Weights of a small sound classifier.
Training: muon at rate 0.0025, 11400 steps, held-out accuracy 100%.
Data: trained on synthesized solo parts of chorales (CocoChorales), 39062 training examples, 149.4 epochs.
Rows from block 5 of a small sound classifier, named by matrix and row number. Rows with one number within an expert belong to one neuron, the router's apart. Each number is 128 + 32 x the weight over its row's rms, rounded and kept within 0 to 255. All counts start at 0.
After each expert's rows are labels from the 100 clips, of 14848, where the router gives the expert most weight on average: "peak on" is the class under the peak. Only what is clearly more common there than usual is listed. The data: synthesized solo parts of chorales (CocoChorales). In brackets: how many of the 100.
# router: router (model.blocks.5.mlp.router.weight, 16x256, trained with AdamW), inputs 64-127
# up: expert up (model.blocks.5.mlp.up, 16x128x256), inputs 64-127
# down: expert down (model.blocks.5.mlp.down, 16x256x128, transposed), outputs 64-127

# expert 9
router.9 [164 129  93 130  80 131 152 150  94 135 128 114 101 117 164 174 102 168 152  98 108 161  97 146 116 144 154 196 136 125  93 175 112 164 147 177 134 155 158 158 120 120 103 141 163 139  72 130 165 107 203  94 118 175 131  95 191  74  42  79 165 130 121 177]
up.0 [154 113 142 137 146  63 166  72 126 125  71  94 141 113 116 120  63 123 127  97  97 120 143 120 116 140 148 151 106 182 105  47 117 127 152  98  76 103 151 151 165  93  95  59 113 127  95  81 107 100 123 145 147 156 136 169 142 147 142 152 140 134  65 211]
down.0 [105 184 111 142 193 180 166 149 130 131 143 113 102 124 132 178 136 183 171 123 100 107 125 123 144 143 104 174 127 140 101 151 162 145 123 132 110 121  60 175  80 113 160 156 137 102 145 145 149 153  95 126  89 104 115 144  55 142 135 163  96 112 118 161]
up.1 [118  95 132 110 117 140 142  84 148 106  59 120 144 110 179 173 167 118 118 114 136 129 180 153 164 138 105 103 171 123  39 118 110 110 121 181 143 187 207 118 148 167 102  47 149 193 179 221 128 133 172 141 134 139 117  93 174 133 148 140  92 124 131 191]
down.1 [199 140 114 101 104  99 133 163 100 112 138  93  85 113 154 147 156 180 125 145 169 169 110 157 111  96 115 125 163 135 162 156 142 114 157 139 113 100 132 111 115 121 166 208 131 160 113  84 103 127  91 136 137 165 132 160  76  72  96 115 144 164 141 101]
up.2 [123 130 106 136  78  43 108 109 110 190 115 155 161 121 115 149 113 133 131 167 161 145 106  92 118 140 153  74 145 112  88 146 144 115  72 158 113 158 138 124 158 135 136 123 128 134 102 155  67 131  52 178 127  87 117 115 116 175 116 105 151 116  93 106]
down.2 [148  86  74 146 173 120 123 107 105 134  79 117 131 119 132 155 135 116  74 149 168 113 168  63 136 132 116 165 124 143 140 161 148 160 110 164 174 102 170 142 191  27 158 126 133 154 109  68 155  87  91  85  73 131 104 205  76 101  59 107 106 119 168 129]
up.3 [160  81  79  82 116  70 154 125 168 125  94 133 154 121 124 140 152 108 120  62 171 169  81  97 104  41  77 138 112 122 104 133 116 104 114 127 127 154 106 169 145 164 140 155 107 172 115 108 115 134 107 153 119 167  80 136 165 118 111 181 124 118 120 142]
down.3 [ 22 142 153 147 102 115  87  80 148 124 156  59  88 156 109 125 135  98 153 154 126  86 161 141 109 142 186 115 118 135 104  70 143 100 110  96 135 129 154 148 174 144 107 160 163  90 176  78 200 158 110  79 185  73 151 127 145 155 120 106  97 159 138 123]
up.4 [ 84  74  82 139 113 152 125  98 153 129 118 117 104 177 141 161 148 141 177  83 186 126 146 184 103 114 122 179 105 192  78  84 122 146 117 138 136  59 124 158 135 167  96 101 161 140  77 116 115 164 121 101  84 103 155 118 155 131 135  84 138 144 121 136]
down.4 [163  97 157 110  95  83 155 104 153 153 131 139 155 127 101 112 128 101 102 132 101 206 151 159 119 191 173  78 128 105 151  96 174  67 145  96 121 132 147 178 143  96 166 105 134 129 160  96  67 158 121 178 149 145 163 103 134 184 115 179  83 106 160  61]
peak on: A4 (34)

# expert 6
router.6 [129 137 182 165  89 198  68 158 175 166 153 172 166 165 145 149 159  74 158 153 105 134 135 145 164 195 137 151 111 126  94 111  84  96 109 152 118  87 164 159 126 190 144 168 158 114 124 120 145 119 117 122 163 153 105 182  92 184 157 117 115 127 150 149]
up.0 [145  64 147 150 128  86 141  78 167 100 102  93 125 139  77 111 107 134 152 109 117 147 178 117  97 108 135 116 212 129  93 112 179 139 139 137  93 143 171 108 147  95 152 127 147 114 145  93 185 115 141 158 144 161 148 111 156  89 224 121 161  84 111 146]
down.0 [177 105 121 100 111  64  72 103 107 116 103 167 124  63 154 171 183 145 150 162  90  69 145 200 131 124  97 120 101 161 116 150 110 124  97 120 117  84 132  90  84 105 100  40 145 132 102 207  71 128 120 154 120 116 117 118 193 137 130 162 151  83 145 176]
up.1 [114 203 148 138 142 118  96 114 123 112 154 143  86 149  74 148 160  79 153 104  86 112 102 185  99 101 140 142 155 146 157  82 103 149 153  81 168 149 135 130 121 105 124  83 149 120 145 116 158 112 150 120 172  74  79 118 108 177  75 157 137 129  99  82]
down.1 [138 146 181  94 139  91 122 151 158  96 125 142  81 110 119 187 155  67 107 150 140 146 147  81  69 121 106  69 130 165 105 137 105 103 151 116 101 122 132 173 156 133 147  81  71 155 100 109 116 129 131 107  43 120  72 170 141 154  75  78 143 107 187 146]
up.2 [119 112 181 149 108  88 144  86  98 144  88 165 116 169 127 132 170 106 131 111 132 121 147  76  87 158  83 117 111  72  99 177 170 147 169 150 125 114 201 126 123 152  80 152 142 111 138  60 141 128 103 126 133 120 131  91  53  83 113 155 125 124 162 106]
down.2 [ 82 144  89 106 147  99 136 161  94 149 127  88 128  78 180 119 109 156 149  69 191 115 167 146 108 158 149 180 153  85 113 132 130  55 114  91 187 149 109 134 129 145 143 154 152 121 143 152 109 125 149  92 150 140 107 127 169 148 112 129 107 138  77 146]
up.3 [137  77  99 184 100 151 133 132 108 121 129  60  82 175 204 117 133  98 113 150 112 125 163 147 118 140 146  97 169  80 187 162 143 113 139 123 166 109 140 151 126 109 126  93 143 136 158 200 120 128 115 108 129  82 146 178 163 125 121 141  84 134 120  97]
down.3 [ 95  95 114 123  76 156 147 137 141 121 127 162 171 170  98 123 154 164 143  90 140 122 132 152 112  86 137 147 109 115 135 118 152 128  72 141 154 126 144  82 179 129 188 141  85 113 168 110 115 114 132 143  94 150 140 142 144 142 135 190 113 162  83  79]
up.4 [133 114 119 126 126 113 101 109 128 152 161 149  98 127 170 128  88  88 126  88 131 152  81 113 148 143 144  84  84  84  78 151 164 176 155  92 107  83  83  91 123  48  44 137 114 142  98 146 135 169 148 193 148  65 165 146 176 182 145  67 127 153 128 183]
down.4 [145 103 166 157 113 151 172 129 127 160 136 132 135 195 103 148 109 135 106 131 161 109 116 122 143 148 157 124 126 154 151 111 140 140 135 111 143 130 232 123 149  79 146 170  86  82 153 107 102 170 145 119  67 143 107 152 175  99 138 200 133 198 110 103]
peak on: silence (100)

# expert 5
router.5 [ 69  95 194  60 165 144 112  83 153  88 123 146 154  56 118 129 105  87 181 127  88  74 200 123 137 170 151  91 179  68  96 184 121 120  96 183 141 118 149  99 115 184 190 116 123 107 118 166 109 114 107 135 168 120  89  96 153 146 124 115 107 183  92 153]
up.0 [ 91  86 114 125 123 104 130 122 148 149 160 130 107 196 130 101 152 147 110 119 154  93 156 145 132 124 134 143 162 112 147 127 105 149 147 187 154 148  72 122 135 151 143 138 125 133 140 155 103 145 105 131 116 174 116  44 158 117 130 146 128 186 155 117]
down.0 [136 158  96 139 165 119 145 127 130  90 131 150 132  61 135 106 121 157 104 121 141 162 144 148 169 123 152 101 143 126 104 189  77  91 113  55 147 130 154 107 122 142 102  70 154 113  98 139  95 129 130 126 116 127  90 176 121  54 116 145  97 131 109 143]
up.1 [148 152 124 100 148  89 171 116 124 105 151 124 121 146 124  83 122  99 164 112 140 120 142 116  99 154  52  74 108 131 172 168  97 225 120 178 189 134 132 106  90 125 121 151  94 147 176 118 103 111 174  99 164 148 154 113 113 110  88 119 126 122 100 147]
down.1 [129  92 144 202 103 137 149 156 182 109 137 139 133 112 149 121 169  93  87 139 135 148 114 164 105  96 170  95 144 133 109 108 125  80 181  84  97 164 109 111 119 209 161  96 118  78 130 109 128 173 106  90  83 146 132  99 120 103 198 135  98 173 179 116]
up.2 [121  80 107  65 140 136 133 151 127 159 119 138 101 140 126 118  50 127 183 161  88 124 158 123 175 149 112 133 116 142 172 126 206  90 106  97 182 152 108 135 101  72 140 146 110 132 100 135 130 105 148 120 184 119 125 157 138 150 115 200 182 102 103 142]
down.2 [126 158  50 124  79 118 118  91  93 109  96 175 160 124 132 115 127 151 131 103 173 101  94  98  65 149 130 161 141 157  53 103 145 126  92 100 102  75  85 144 155  94 150  74 145 121 130  76 131 126 160  93 161 152 118 109 168 134 135 109 115 147 135 170]
up.3 [135 185 119 148 104 136 103 130 185 176  89  95 142 112 135 129 141 152 140 140 135 102 152 122 164 118  87 128 165  98 127 116 156  46 134 156 207 168 142 104 162 101 122 126 105 148 143 154  76 137 112 117 133  99  73  87 135 124 184 186 137  95  56 130]
down.3 [130 120 139 103 105 115 133 119 169 108 184  99 130 122  78 192 101 100 108 162 100 112  98 173 135 138 164 187 140 105  94 125 148 161  78 151 139 144 103 174 124 144 131 131 101  92 107 137 200  92 141 132 172 149 128 159 138 148 138 140  98 134 123 115]
up.4 [164  98 191 123 144 119 121 171  96 183 169 144  94 185 128  63 136 121 147 135 151  94 106  95 162  95 149  94 128 108 141  77 141 136 148 116  80 136 105 150 136  98 149 105 127 144 120 119 112 113 122 177 144  83 110 149 104  98 123 142 176 152  78 135]
down.4 [131 128 140 129 113 133 121 112 143  33 180 110 140 143 146 141 137 182  87 101 141 167 142 144  88 170 155 127  98 143 126 139  91 118 162 130 152 141 103 161 134 192 116 164 125 131 154 144 150  77 103 115 135 120 156  94 166 169 179 134  94 131 150 165]
peak on: D#4 (31)

# expert 0
router.0 [190 151 104 156  98 104 184 106 143  69 167  64  68  93 125 131 155 114 175 111  99 176  77 127 158 119 124 112 141 138 160 116  92 126 150  92 187 161 121 147 143  98  83 120 157 112 135 141 109 160 117 101  98 147 151 154  98  62  89 117  86  75 186  99]
up.0 [200 128 165 130 119 129 114 101 141 128 125 126 110 163 218 141 198 159 119 132 123 155 120 154 180 134 128  84 111 112 133  79 136 103 155 178 147 142 140  96 105 116 128 129 136 150 145 140 110 108 165  55 175 133 186  40 168 186  69 161 156 117 192 139]
down.0 [102 119 147 106  69  62 130 149 122 102 161 146 143 137 111 102 127  81 112 133 162 210 134 127  97 139 123 168  95 153 177 142  67 100 102 110  82 124  81 154 137  85 118 120 110  85  77 133 109 127 172 113 142 161  85 191 168 119 102 103 164 150  97 142]
up.1 [ 97 169 155 104 137 104  74  70 128 126 127 105 148  91 109 144 160 128 153  94 155 192 140 102 171 142 138 133 137 160  85 141 160 162 176 148 146  95 143 129 205 179 106 172 132 144 121 130 172 149  51 137 108 137 120  92 115 100 116 135 101 142 127 157]
down.1 [149 131 111  83 159 139 187 149 102 107 127 135 136 133 125 148  74 119 121 138 142 107 198 108  91 112 102  90 126 107  95 120  75  75  66 145 162 151  88 103  90  86 119 123 153 123 100 120 138 145 160 168 108 190 172 133 154 110 105 108 128 219  86 109]
up.2 [161 112  80 101 148  90 106  96 159  60 169  71 155 114 136 183 173 146 113 135  88 138 116 133 111 113 116 143 160 167 117 139  98 171  86 189 135 170 159 157  81  92 133 140 102 145 103 125 127  83 201  81 145 113 127  64 131 137  95  49 165 126 126 138]
down.2 [106  82 137 117 127 118 180 155 117  88 159  86 113 107 117 146 121 135 134 151 118 168 124 113 124 131 182 157 155 143 129  79 106 161 155 137 116 125 187 118 121  76 101 155 113 162 122 102 140 134 156  79  98 160 111 110 146 118 136  39  77 111  92 156]
up.3 [133  94 152 177 162 121 168 142 126 150 181 132  76 170 131 122 103 162 129 116  84 157 122 120 164 120 118 118 123 109 123 107 112 119 183  77 134 110  18 117 147 107 102 176  77 116 119  86 140 128 117 142 118 116 122 171 196 174 158 108 112 146 135 138]
down.3 [112 116 114 115 167 111 135 171 142 118  96 187 135  87 179  89 145 165 165 181 103  88 147 137 120 103 160 129 139 156 131 154 134 183  92 151 155 157 131 172 122 145 103 152 135 121 159 161 140 134 137  91 119 117  92  86  62  98 129 123 103 142 119  80]
up.4 [145  98  98 179 151 122 127 148 147 168  63  98 161 125  96 159 138 103  82  92 176  98 152  96 125 111 193 103  96 190  93 153 125 178  67 150 141 121 105 172 131 128  88  60 115  84 117  93 143 135 180 129 142 102 169 118 124 128  42 172 115 187 156  80]
down.4 [109  83  73 149 148  59 123 124  74 151 101 166 117 148 140 160 104 144 123  81 186 167 131 149  92 144 154 155 125 142 130 113  78 135 158 112 151 136 113 133 145  66 183 164 165 131  57 158 106 137 166 122 114 118 121 169  82 192  76 132 138 102 109 162]
peak on: D4 (34)

# expert 3
router.3 [ 98 106 149 167 147 172  83  79 139 128 141 175 111 136 166 126 158 119 154 130 105 154 184 121 142  95 136 149 114  97 197  87 136  90  66 153  93  91 157  79 111 143  98 120 181 102 105 148 114 190  91 161 169 165  88 165 133 154  93 107 114  75 138 111]
up.0 [191 179 155 189  94  93  77 184 108 155 134 126 135  87 117 122 194  97  93  81 158 171  90 159  94 144  67 133 121 133 100 101 108 133 115 121 107 132 131 170 116 134  99 132 135 167 122  61 113 151 117 145 156 113 107  86 184 145  87 151 115 110  89  98]
down.0 [ 99 113  97 116 195 143 137 129  88  98  81  90  91  96 147 115 141  94  81  78 168 128 147 157 104 150 129 128 127 114 111 200 113 117 121 103 116 147  77 118 159 136 119  80 137 126 100 112 103 114 123 111 124  47 104 128 136 141 125 148 149 188 100 149]
up.1 [131  89 130  96 135  43  86 168 115 139 187 167 119 102 177 149 176 124 137  97 101 120 107 133 123 157 140  81 171 104 166  96 201  96 160 145 140  94  92 155 143 179 150  69 128 134 149 146 131 128  88 151 154  97 136 137  93 106 154 121 143  85  85 132]
down.1 [ 98 144 132 107 139 145 189 214 158 155 145 125 136  97  92 122  75 139 156 126 138 121 118 141 157 110 110 101  88 174 156 170 104 125 144 115 150 171 127 138 132 213 162 138 140 181  62 143 143 154 133 163 125 124 123 142 166 112 208 106 110 141 166 109]
up.2 [186 110 159  88 138 102 139 149 145 113 140  36 100 157 108 134 150  93 144 150  91 143  78 119  91 151 126  97 145 126 161 150 147 100  74  82  99 126  66  84  90  81 113 201 105 101 152 143 148 138 150 100 156 214 132 109 110 109 111 170  99  62 137 137]
down.2 [172  78 127 128 134 194 120 155 138 145 160 112  99 147 123 130 110 146 164 166 144 106 168 128  87  97 129 130  81 141 121 113  80 177 106 151  39  45 108 131 160  48 126 127 161 213 100 113 107 130 123 135 163 188 121 144 109  96  99 138 115 157 149 160]
up.3 [116 138  85 154  84 159 121 107 134 124 163 111 115 112 133 103 140 115 119 147 144  65 148 110 110 187 156 116  73 140 147 149 148  86 145 128 191  80 178 137 116 170  91 111 114 101 145 131  86 126 120 131 141 106  63 127 114 154  99 146 108 121 119 104]
down.3 [148  95 101 138 130 158  58  40 186 110 141 125 108 144  99 117  75 162 124 113 131 134 131 118 131 127 120 149  97 104 120 208  88 132 163 181 119 158 159 123 136 173 110 130 115 131 118  94 127 199 140  94 130 115 158 173 157 123 144 162  90 156 173 134]
up.4 [147 219 156 121 120 126 184 151 157 105 114 120 194 183 188  32  80 206 101 147 128 132  96 120 160 103  89 154 146  97 216 154 103 117 141 168 115 117  88 118 137 116 128 151 129 127 151 127 100 159 128  98 107 122 132 141 113  84 128 110 131 150 157 132]
down.4 [155 122 112 115 149 165 160 125 180 152 106 164 108 171 152 116 126 171 143 132 138 156 104 156 109 159 131 160  82 133 122 149 117 151 124 179 105 121 140 160 132 137 139 121 116 131 142  86  88  94  96 134 129 127 135 119 180 129 107 134 117 108  99 150]
peak on: E5 (31)

# expert 4
router.4 [136 116 147  93 103 129 143 130  94 169 180 119 105 160 147 143 102 155 141 132 121 182 125 131 150  97 154 117 145 114 140 131  71 167  91 147  98 156 134 123 164  97  81 201 117 151  80 162 126 171 169 135 149 110 107 126 167 111  81 101  96 185 111 154]
up.0 [ 95 141 128 120 113 107 166 120 138  60 154  91 116 159 128 101 143 152 164 146 178 141 207 110  68 162 143  94 156 140 187 167 128 141 136 130 136 134 115 150  84 164 150 169 170 134 128 105 126 107  89 130 167 142  90 133  73  94 171 124  99  53  92 100]
down.0 [163 171 151 165 116  94  83  76 124 153 158 134 120  78 118 124 137 122 115 105 117 125 107  84 122  81 111 112  82 137 153  28 140 105 121 121 127 158 130 116 100 141  55 128 179 127 119 110 118 114 137 167 132 140  79 133  83 156 130 112 110 160 151 117]
up.1 [156 129  96 120 126 120 146 107 118 166 107 160 129 117 137 145 113 130 127 152 164 153 144 134 119  73 121  72  87  78  57  87 139 103  81 116 105 105 145 104 178 126 127 173 129 115 157 172 134 167  77 104 137 115  98 132 130 147 117 130 152 109 171 122]
down.1 [ 83 130 127 125 103 118  88  95  75 136 113 157  78 165  76  58 116 152 176 109 102  86 169 144  96  94 158 107 162  97 122  90 156  87 163 169 135  87  67 113 113  83  95 127  96 147 188 117 153 166 154 154  98 190 136 147 172 102 169 180  61 117 165 183]
up.2 [109  69  93 154 111 172 103 119 134 112  93 100 135 137 109 131 145 146 130 142 107 120  89 123 115 127 103 128 132  96 103 109 104 111 143 110 136 116 145  65 101 180 175 115 118 166  75 124 139  62 126  86 119  73  60 132 138 123 130  87 210 141 167 166]
down.2 [ 89 106 144 118 153 177 154 160 171 127 116  86 105 133 131 121  62 163 111  86 109 121  78 155 150  80 123  99 158 130 158 125 119 121 139 133 148 125 103 135 122 132  95 124 128 155  93 128 157 152 130 165  70 139 141 166 188 162 167 128 104 137 109  97]
up.3 [143 107 110  68 151  49  51 148 148 157  85  90  79 151  72 117 148  91 133  94 139 106 141  94 121 199  90 152 117 141 188 140 166 140 101 169 109  69 157 148  99 134 125  85 136 128 125 111 129 110  85 136 134 153  91 111  98 205 112 147 152 122 124 110]
down.3 [135 124 152 144 109 118 172 133 104 115  76 151 173 119 148 108 144 192 148 128 163 122 151 161  91 127 121 140 132 117  90 187 126 165 134 100 146  83 117 174 188 113 109 132 177  80 158 152 142 167 128 103 111 131 131  77 158 144 107 105 124 110  90 157]
up.4 [119 156  86 103 111 138 199 160 114 131 109 120  88  72 113 127 125  98 134 139 133  77 155  98 142 159  73 138 176 127  84 105 124 109 163 148 134 102 133 110 136  90 110 111 167 110 183 125  67 138  92 142  72 122 124 112 136 160 137 148  91  96 127 113]
down.4 [123 119 118 141 137 130  84 119 137 138 155 114 120 139  75 117 205  92 120 115 125  76  66 103 144 139  75 121 131 160 167 128 126 162  93 127  85 138 115  96 121 136 198 119 162 134  77  95 155 102 150 188 168 194 109  87  66 118 123 112 169 118  88 157]
peak on: E5 (31); B4 (27)

# expert 10
router.10 [100  71 122 135 131 167  87  92 149  93 123 129 180 164 176 151 174 132  59 139 158 110 138  87 119 150 157 160  81 152 171 114 109 160 111 146  92 161 168 105 139 143 168  88 156  83 123 128 126  94  89 103 130 183 121 157  81 130 171 144 141  95 101 122]
up.0 [117 152 125 123 120 125 204 166 117 179  90 134  80 116 115  57 114 130 108 193 124 108 113 133 153 145 111 104 129  63 156 104 117  92 159 143 133  89 107  70 138  52 119 145 145 168  82 104 167 158 119 105 121 153 120 149 148  88  76 104  96 161 178 152]
down.0 [126 205 117  60 155 186 136  93 106 134  78  91 169 185 172  88 139  97 115 107 140  26 115 113 131 107 154 136 143  97 117 113 138 142 169  82  98 122 133 111 134 126 102 175 102 140 150 151 166  94 169 124 105 168 176 120  91 124 148  95  62 145 170  93]
up.1 [ 73 112 115  82  78  95 136 182  91 157 115 156 132 135 110  94 136 143  69 111 104  93 113  98 132 102 182 188  97 132 130 109 127 115 133 127 145 125 120 184 128 102 170 118  70 155 122 105 164 159 166 148 148 117 150 122 200 202  89 130  62  96 128 135]
down.1 [ 95 118 115 130  91 100 132 142 127 129 206 145 136 134 150 114 139 163 124 113 198  89 111  97  90 121 136  91  69 112  95 189 148 105 104 119 135 134  61  95 206 120 132 142 115 107 180 126  84 109 118  94 103  93 145 113  83 142  91 164  64 119 131  55]
up.2 [ 99 121 145 135 127 149  87  97 108 124 168 134 148 138  62 178 122 113  60 126 180 117 123 101 107 152 165 141  93 158 123 195 150 148 167 112 133  96 140 121 104  76 159 135 114 164 158 166 162 133  94  96 102 151 148 143 118 114 157  97 122 156 114 135]
down.2 [123  68 116 151 150  93 116 175 121  95 123 132 122 125 110 169 183 141 114 106 136  95  77 176  80  92  93  88 152 106  90 161 167 120 204 121 180 149 181 173  95  99 120 132 150 184 109  83 149 110 119 165 173  94 122  97 148 128 115 174 163 154 127 130]
up.3 [ 82 121 133 112 159 175  92 145  53 174 108 144 105 148 224 132 116 150  68 153 179 137  64 125 134 132 163  80  77 117 160 155 152 159 155  99 148 151 105 122 161 184 153 111 123  65 131  86 113 117 146  96  93 118 146 209 104 118 175 101 130 126 197 158]
down.3 [133  90 177  92 115 100 141 154 168 126 148  82 128 113 150 153 191 156 157 132 119 151  92 217 154 148 134 133 139 103 139 152 131 155 151 114  97 188 131  63 139 129 121 140  97 171 137 132 137  77 190  72 138 159 153 153 162 101 103 137 138 192  85 179]
up.4 [147 179 105 171 101 139 149 121 159 155 150 115  92 160 165  75 142 118 119 159 138 125  45  75 158  50 144 137  79 108 156  84  93 120 105  95 118 125  81 149  50 127 157 182 142  83 117 144 141 110 159 140 169 115  67 132 131 111 223 158 142 157 108 152]
down.4 [ 95 134 155 166 158  73  82 125 119  91 126 118 100  92 234  64 137 156 118  78 160  93 113 138 192 140 147 123 128  66  90  87 154 166 144 129 227 109 109 227 122 119 111  59 152 111 171 128  50 116 113 150 104 105 148  79  75 143 100 132 126 116 126 123]
peak on: A4 (28)

# expert 2
router.2 [ 99 198 118 101 105 158 105 115  59 171 171  82  69 145 110 128 136 108 107 155 160 151 169 169 132 141  84 124  78 129 100  67  99 120  98  77 100  88 126  74  64 121 132 170 169 100  93 170  95 139 110 162 137 173 124  89 163 190  99  88  99  90 122 119]
up.0 [132 110 140 113 149 129 137 111 120 154 162  98 105 141 149 170  86 155 140 159 110  69 129 114  97 139 109 113 113 143 131 155 165 102 103 153 105  79 146 188 125 114  84 177 133 159 181 101 129  89 110 150  95  98 100 148  75 120 135 115 140 127 172 139]
down.0 [142 154 200 151 182 155 100 156 139 117  93 123 176 102 164  88 153  90 112 128 139 106 151 113 150 109 150 119 175 108 154 144 111 125 212 137 159 212 175 101 107 149 166  90 150  94 153 104 204 104 119 120 165 109 174  92 115 112 179 117 149 120 190  84]
up.1 [168 128 119 108 123 139 121 168  95 137 106 141 186 167  89 206 119 141 143  94 129 100 131  98 119 133  95 118 164 139  72 164 122 173  92 118 192 152 136  56  69 161 200 139 101 150 193 175 142 172 106 148 163  78 145 141 132 164 172  79 150 149 163 148]
down.1 [157 200 132 140 137 160 125 151 134 136 111 140  82 156 170 101  53 125 194 106 138 138 142 153 134 175 141 170 125 159 144  47 115  83 170 115 154 131 136 134 117 126  82 117 117 108  42  98 167 142  99 133 161 132 103 142 101  97  91  79  40 101  80 137]
up.2 [110 127 106 180 102 103 127  71 112 131  97 142 155 120 111 137 137 129 128 134 129  63 141 174  71 107 155 119 149 134 118 205 115  42 172 139 143 105  91 148 153 139 130 142 143 142 100  66 130 127 112 148 108 116 132 134 104  98  55  64 117 164 129 181]
down.2 [ 89 144 111 107 125 183 106 183 174 170 121  88  88 156 101 164 136  80 150  79 141 166  90 122 122 101 103 108  89 101 125  66 136 145 184 142 115 142 133  98 144 113 104  64 152 207 159 174 137 167 151 137 166  73 115 101  83 126 144 175 116 134 137 134]
up.3 [124 111 163 159 109 106  43  73  98 100 197 125 129 178 131 146 185  82 137 163 137 140 164 113 119 152 136 143  82 172 158 123 108 150  71 151  81 128 189 125 105 197 106 204 133 137 113 181  90 129 111 122  99 148 179 142 150 106 129  92 138  86 136 114]
down.3 [119 163 123 158 206 176 132 171 152 149  59 117  98  62 104 100 101 146  91 105  90  91 117 112  90 100 102  84  91 129 116 130 125 158 161  99 136 147  78 151 165 107 107 123 130 111 155 145 116 124 146 115 120 131 107  55 132 154 145 117 140 134  76 199]
up.4 [129 174  90 125 110 171 162 153  89  95 151 149 156 134  74 156 190 133 144 147 136 142 123 133 133 143 140  89 171 181 122 180 142 111 154 111 148  93 109 127 152 137 233 158 101 111 175 131  56 120 128  88 115 130 158 101 146 178 158 114  93 146 114 164]
down.4 [144  67 105 155 147  78 135 121 114 161 110 160 140 162 108 128 135 115 121 106 147 120 140 155 131 117 134 164 108 126 178 129 133 121 114  76 111 114 110 104  76 159 132 130 113 120 111 158 162 161  84 161 133 116 135 132 111 137 148 128 152 121 125 109]
peak on: A#3 (34)

# expert 11
router.11 [147 100  42  87 144 105 185 133 124 157 179 149  93 168 152 146 176 142 159 113 170 176  77 135 120 133  69 161  83 187  99 113 189 100 108 120 139  72 136 109 116 124  98  90 145 109 103  74 107 135 120 127 105 105 145 117  86 141 154 183 165 125 142 135]
up.0 [173 158 151 124  82  79 135 150 182 105 144 164 155  38 147 147 148 135 118  69  82 115  97 125 107 146 170 116 105  82  59 169  93 149 119 121 144 182 137 154 110 122 105  72 136 143  77 141 104 119 114 152 135 134 196 132 143  75 127 135  75  93 111  97]
down.0 [ 71  82 156 114 122 173  89  93 137 128 117 132 126  82 181 132 145 163 112  89 138 148 153 157  75 150 124 114 127  85 166 102 130 134 157  79 118 144 137 167 133 167 166 152  78 134 136 121 117 145 150 134  97 164 185 146 144 147 153 131  56 101 134  99]
up.1 [117 115 122 124 168 120 142 166  74 163  52 136 110 128 195 137 155 126  87 173 195 136 172  93 126  97 125 144 155 159 137  61 132 184  87 119 136 150 177 112 197 122 109 153 126 130 104 131 147 150 135 152 167 119 107 138 126 143 154 181 125  99 137 176]
down.1 [ 91  92 137 144 152 133 153  70 153  91 157 118 130 144 115 142  98 104 128 118  83 170 120 140 179 137 100 191  78 191 141 120 120  98 140  76  72 192 127 101 137 148 187 101 160  50 127 136 100 145 150  97 152 109 120 139  89 121  82  97 140  69 143 161]
up.2 [ 90 192 165 132 129  91  57 159 130 174  48 117 136 160 178 149 127 107 101 120 162 116 104 158 103 164 139 105  94 100 148  97 116 109 157  98 143  81 155  90 125 116  64  84 159 168 117 154 145 148  99 167 142 170 128 160  97  82 212 131 149 136 116  99]
down.2 [118 101  99 137 108 195 106 193  91  98 172 110 107 123  99 121  64 162 122 161 111 139 114 109 119 137 109 183 183 120 115 142 197 110 113 144  87 145 154 126  98 146 135 106 116 100 207  59 118  93 185  80 146  79 133 132 158 107 130 121 123 161 168 136]
up.3 [169 126 124 176  51  81 117 149 107 119 100 169 153 101 148 150 115 178 135 123 124  90 122 174 134 136 117 109 153 177 139  84 116 126  77 148 120  71 173  75 124  93 153 130 129 176  92  79 104 142 211 152  68 122 161 177 101 109 117 157 131 118 112 136]
down.3 [137  39 105 104 133 123 101 133 167 109 140 128 141 115 135 112 146 160 133 158  87 102 111 102  73 130 129 121 157  75 163  95 155  97 150 148 138  96  48 145 150 136 112 150 147 119 114 122 143 120  72 142 137  78  92  88 117 127 101  95 157 134 165 180]
up.4 [142 152 144 128 162 119  65 138 138 120 109 147 110 129  67 158 149  99 167 115 132 128 153 147 210  78 128 144 103 149 138 128  91 123 122 137 152 148 141 172 137 135 141  89 112 138 152 151  91 105 135 140  86 142 107 126 128 111 133 105  61 145  94 153]
down.4 [158 151 166  71 171 148  79 153 132 100  78  96 112 131 138 101 166 144  85  83 162 123 161 103 143 188  95  88 141  97 172 124  86  60 129  44 130 123 153 183 128 166 121  69 133 123 144 167 100 100 112 168 143  27 138  96  89 127  96 153 152  70 127 100]
peak on: C5 (36)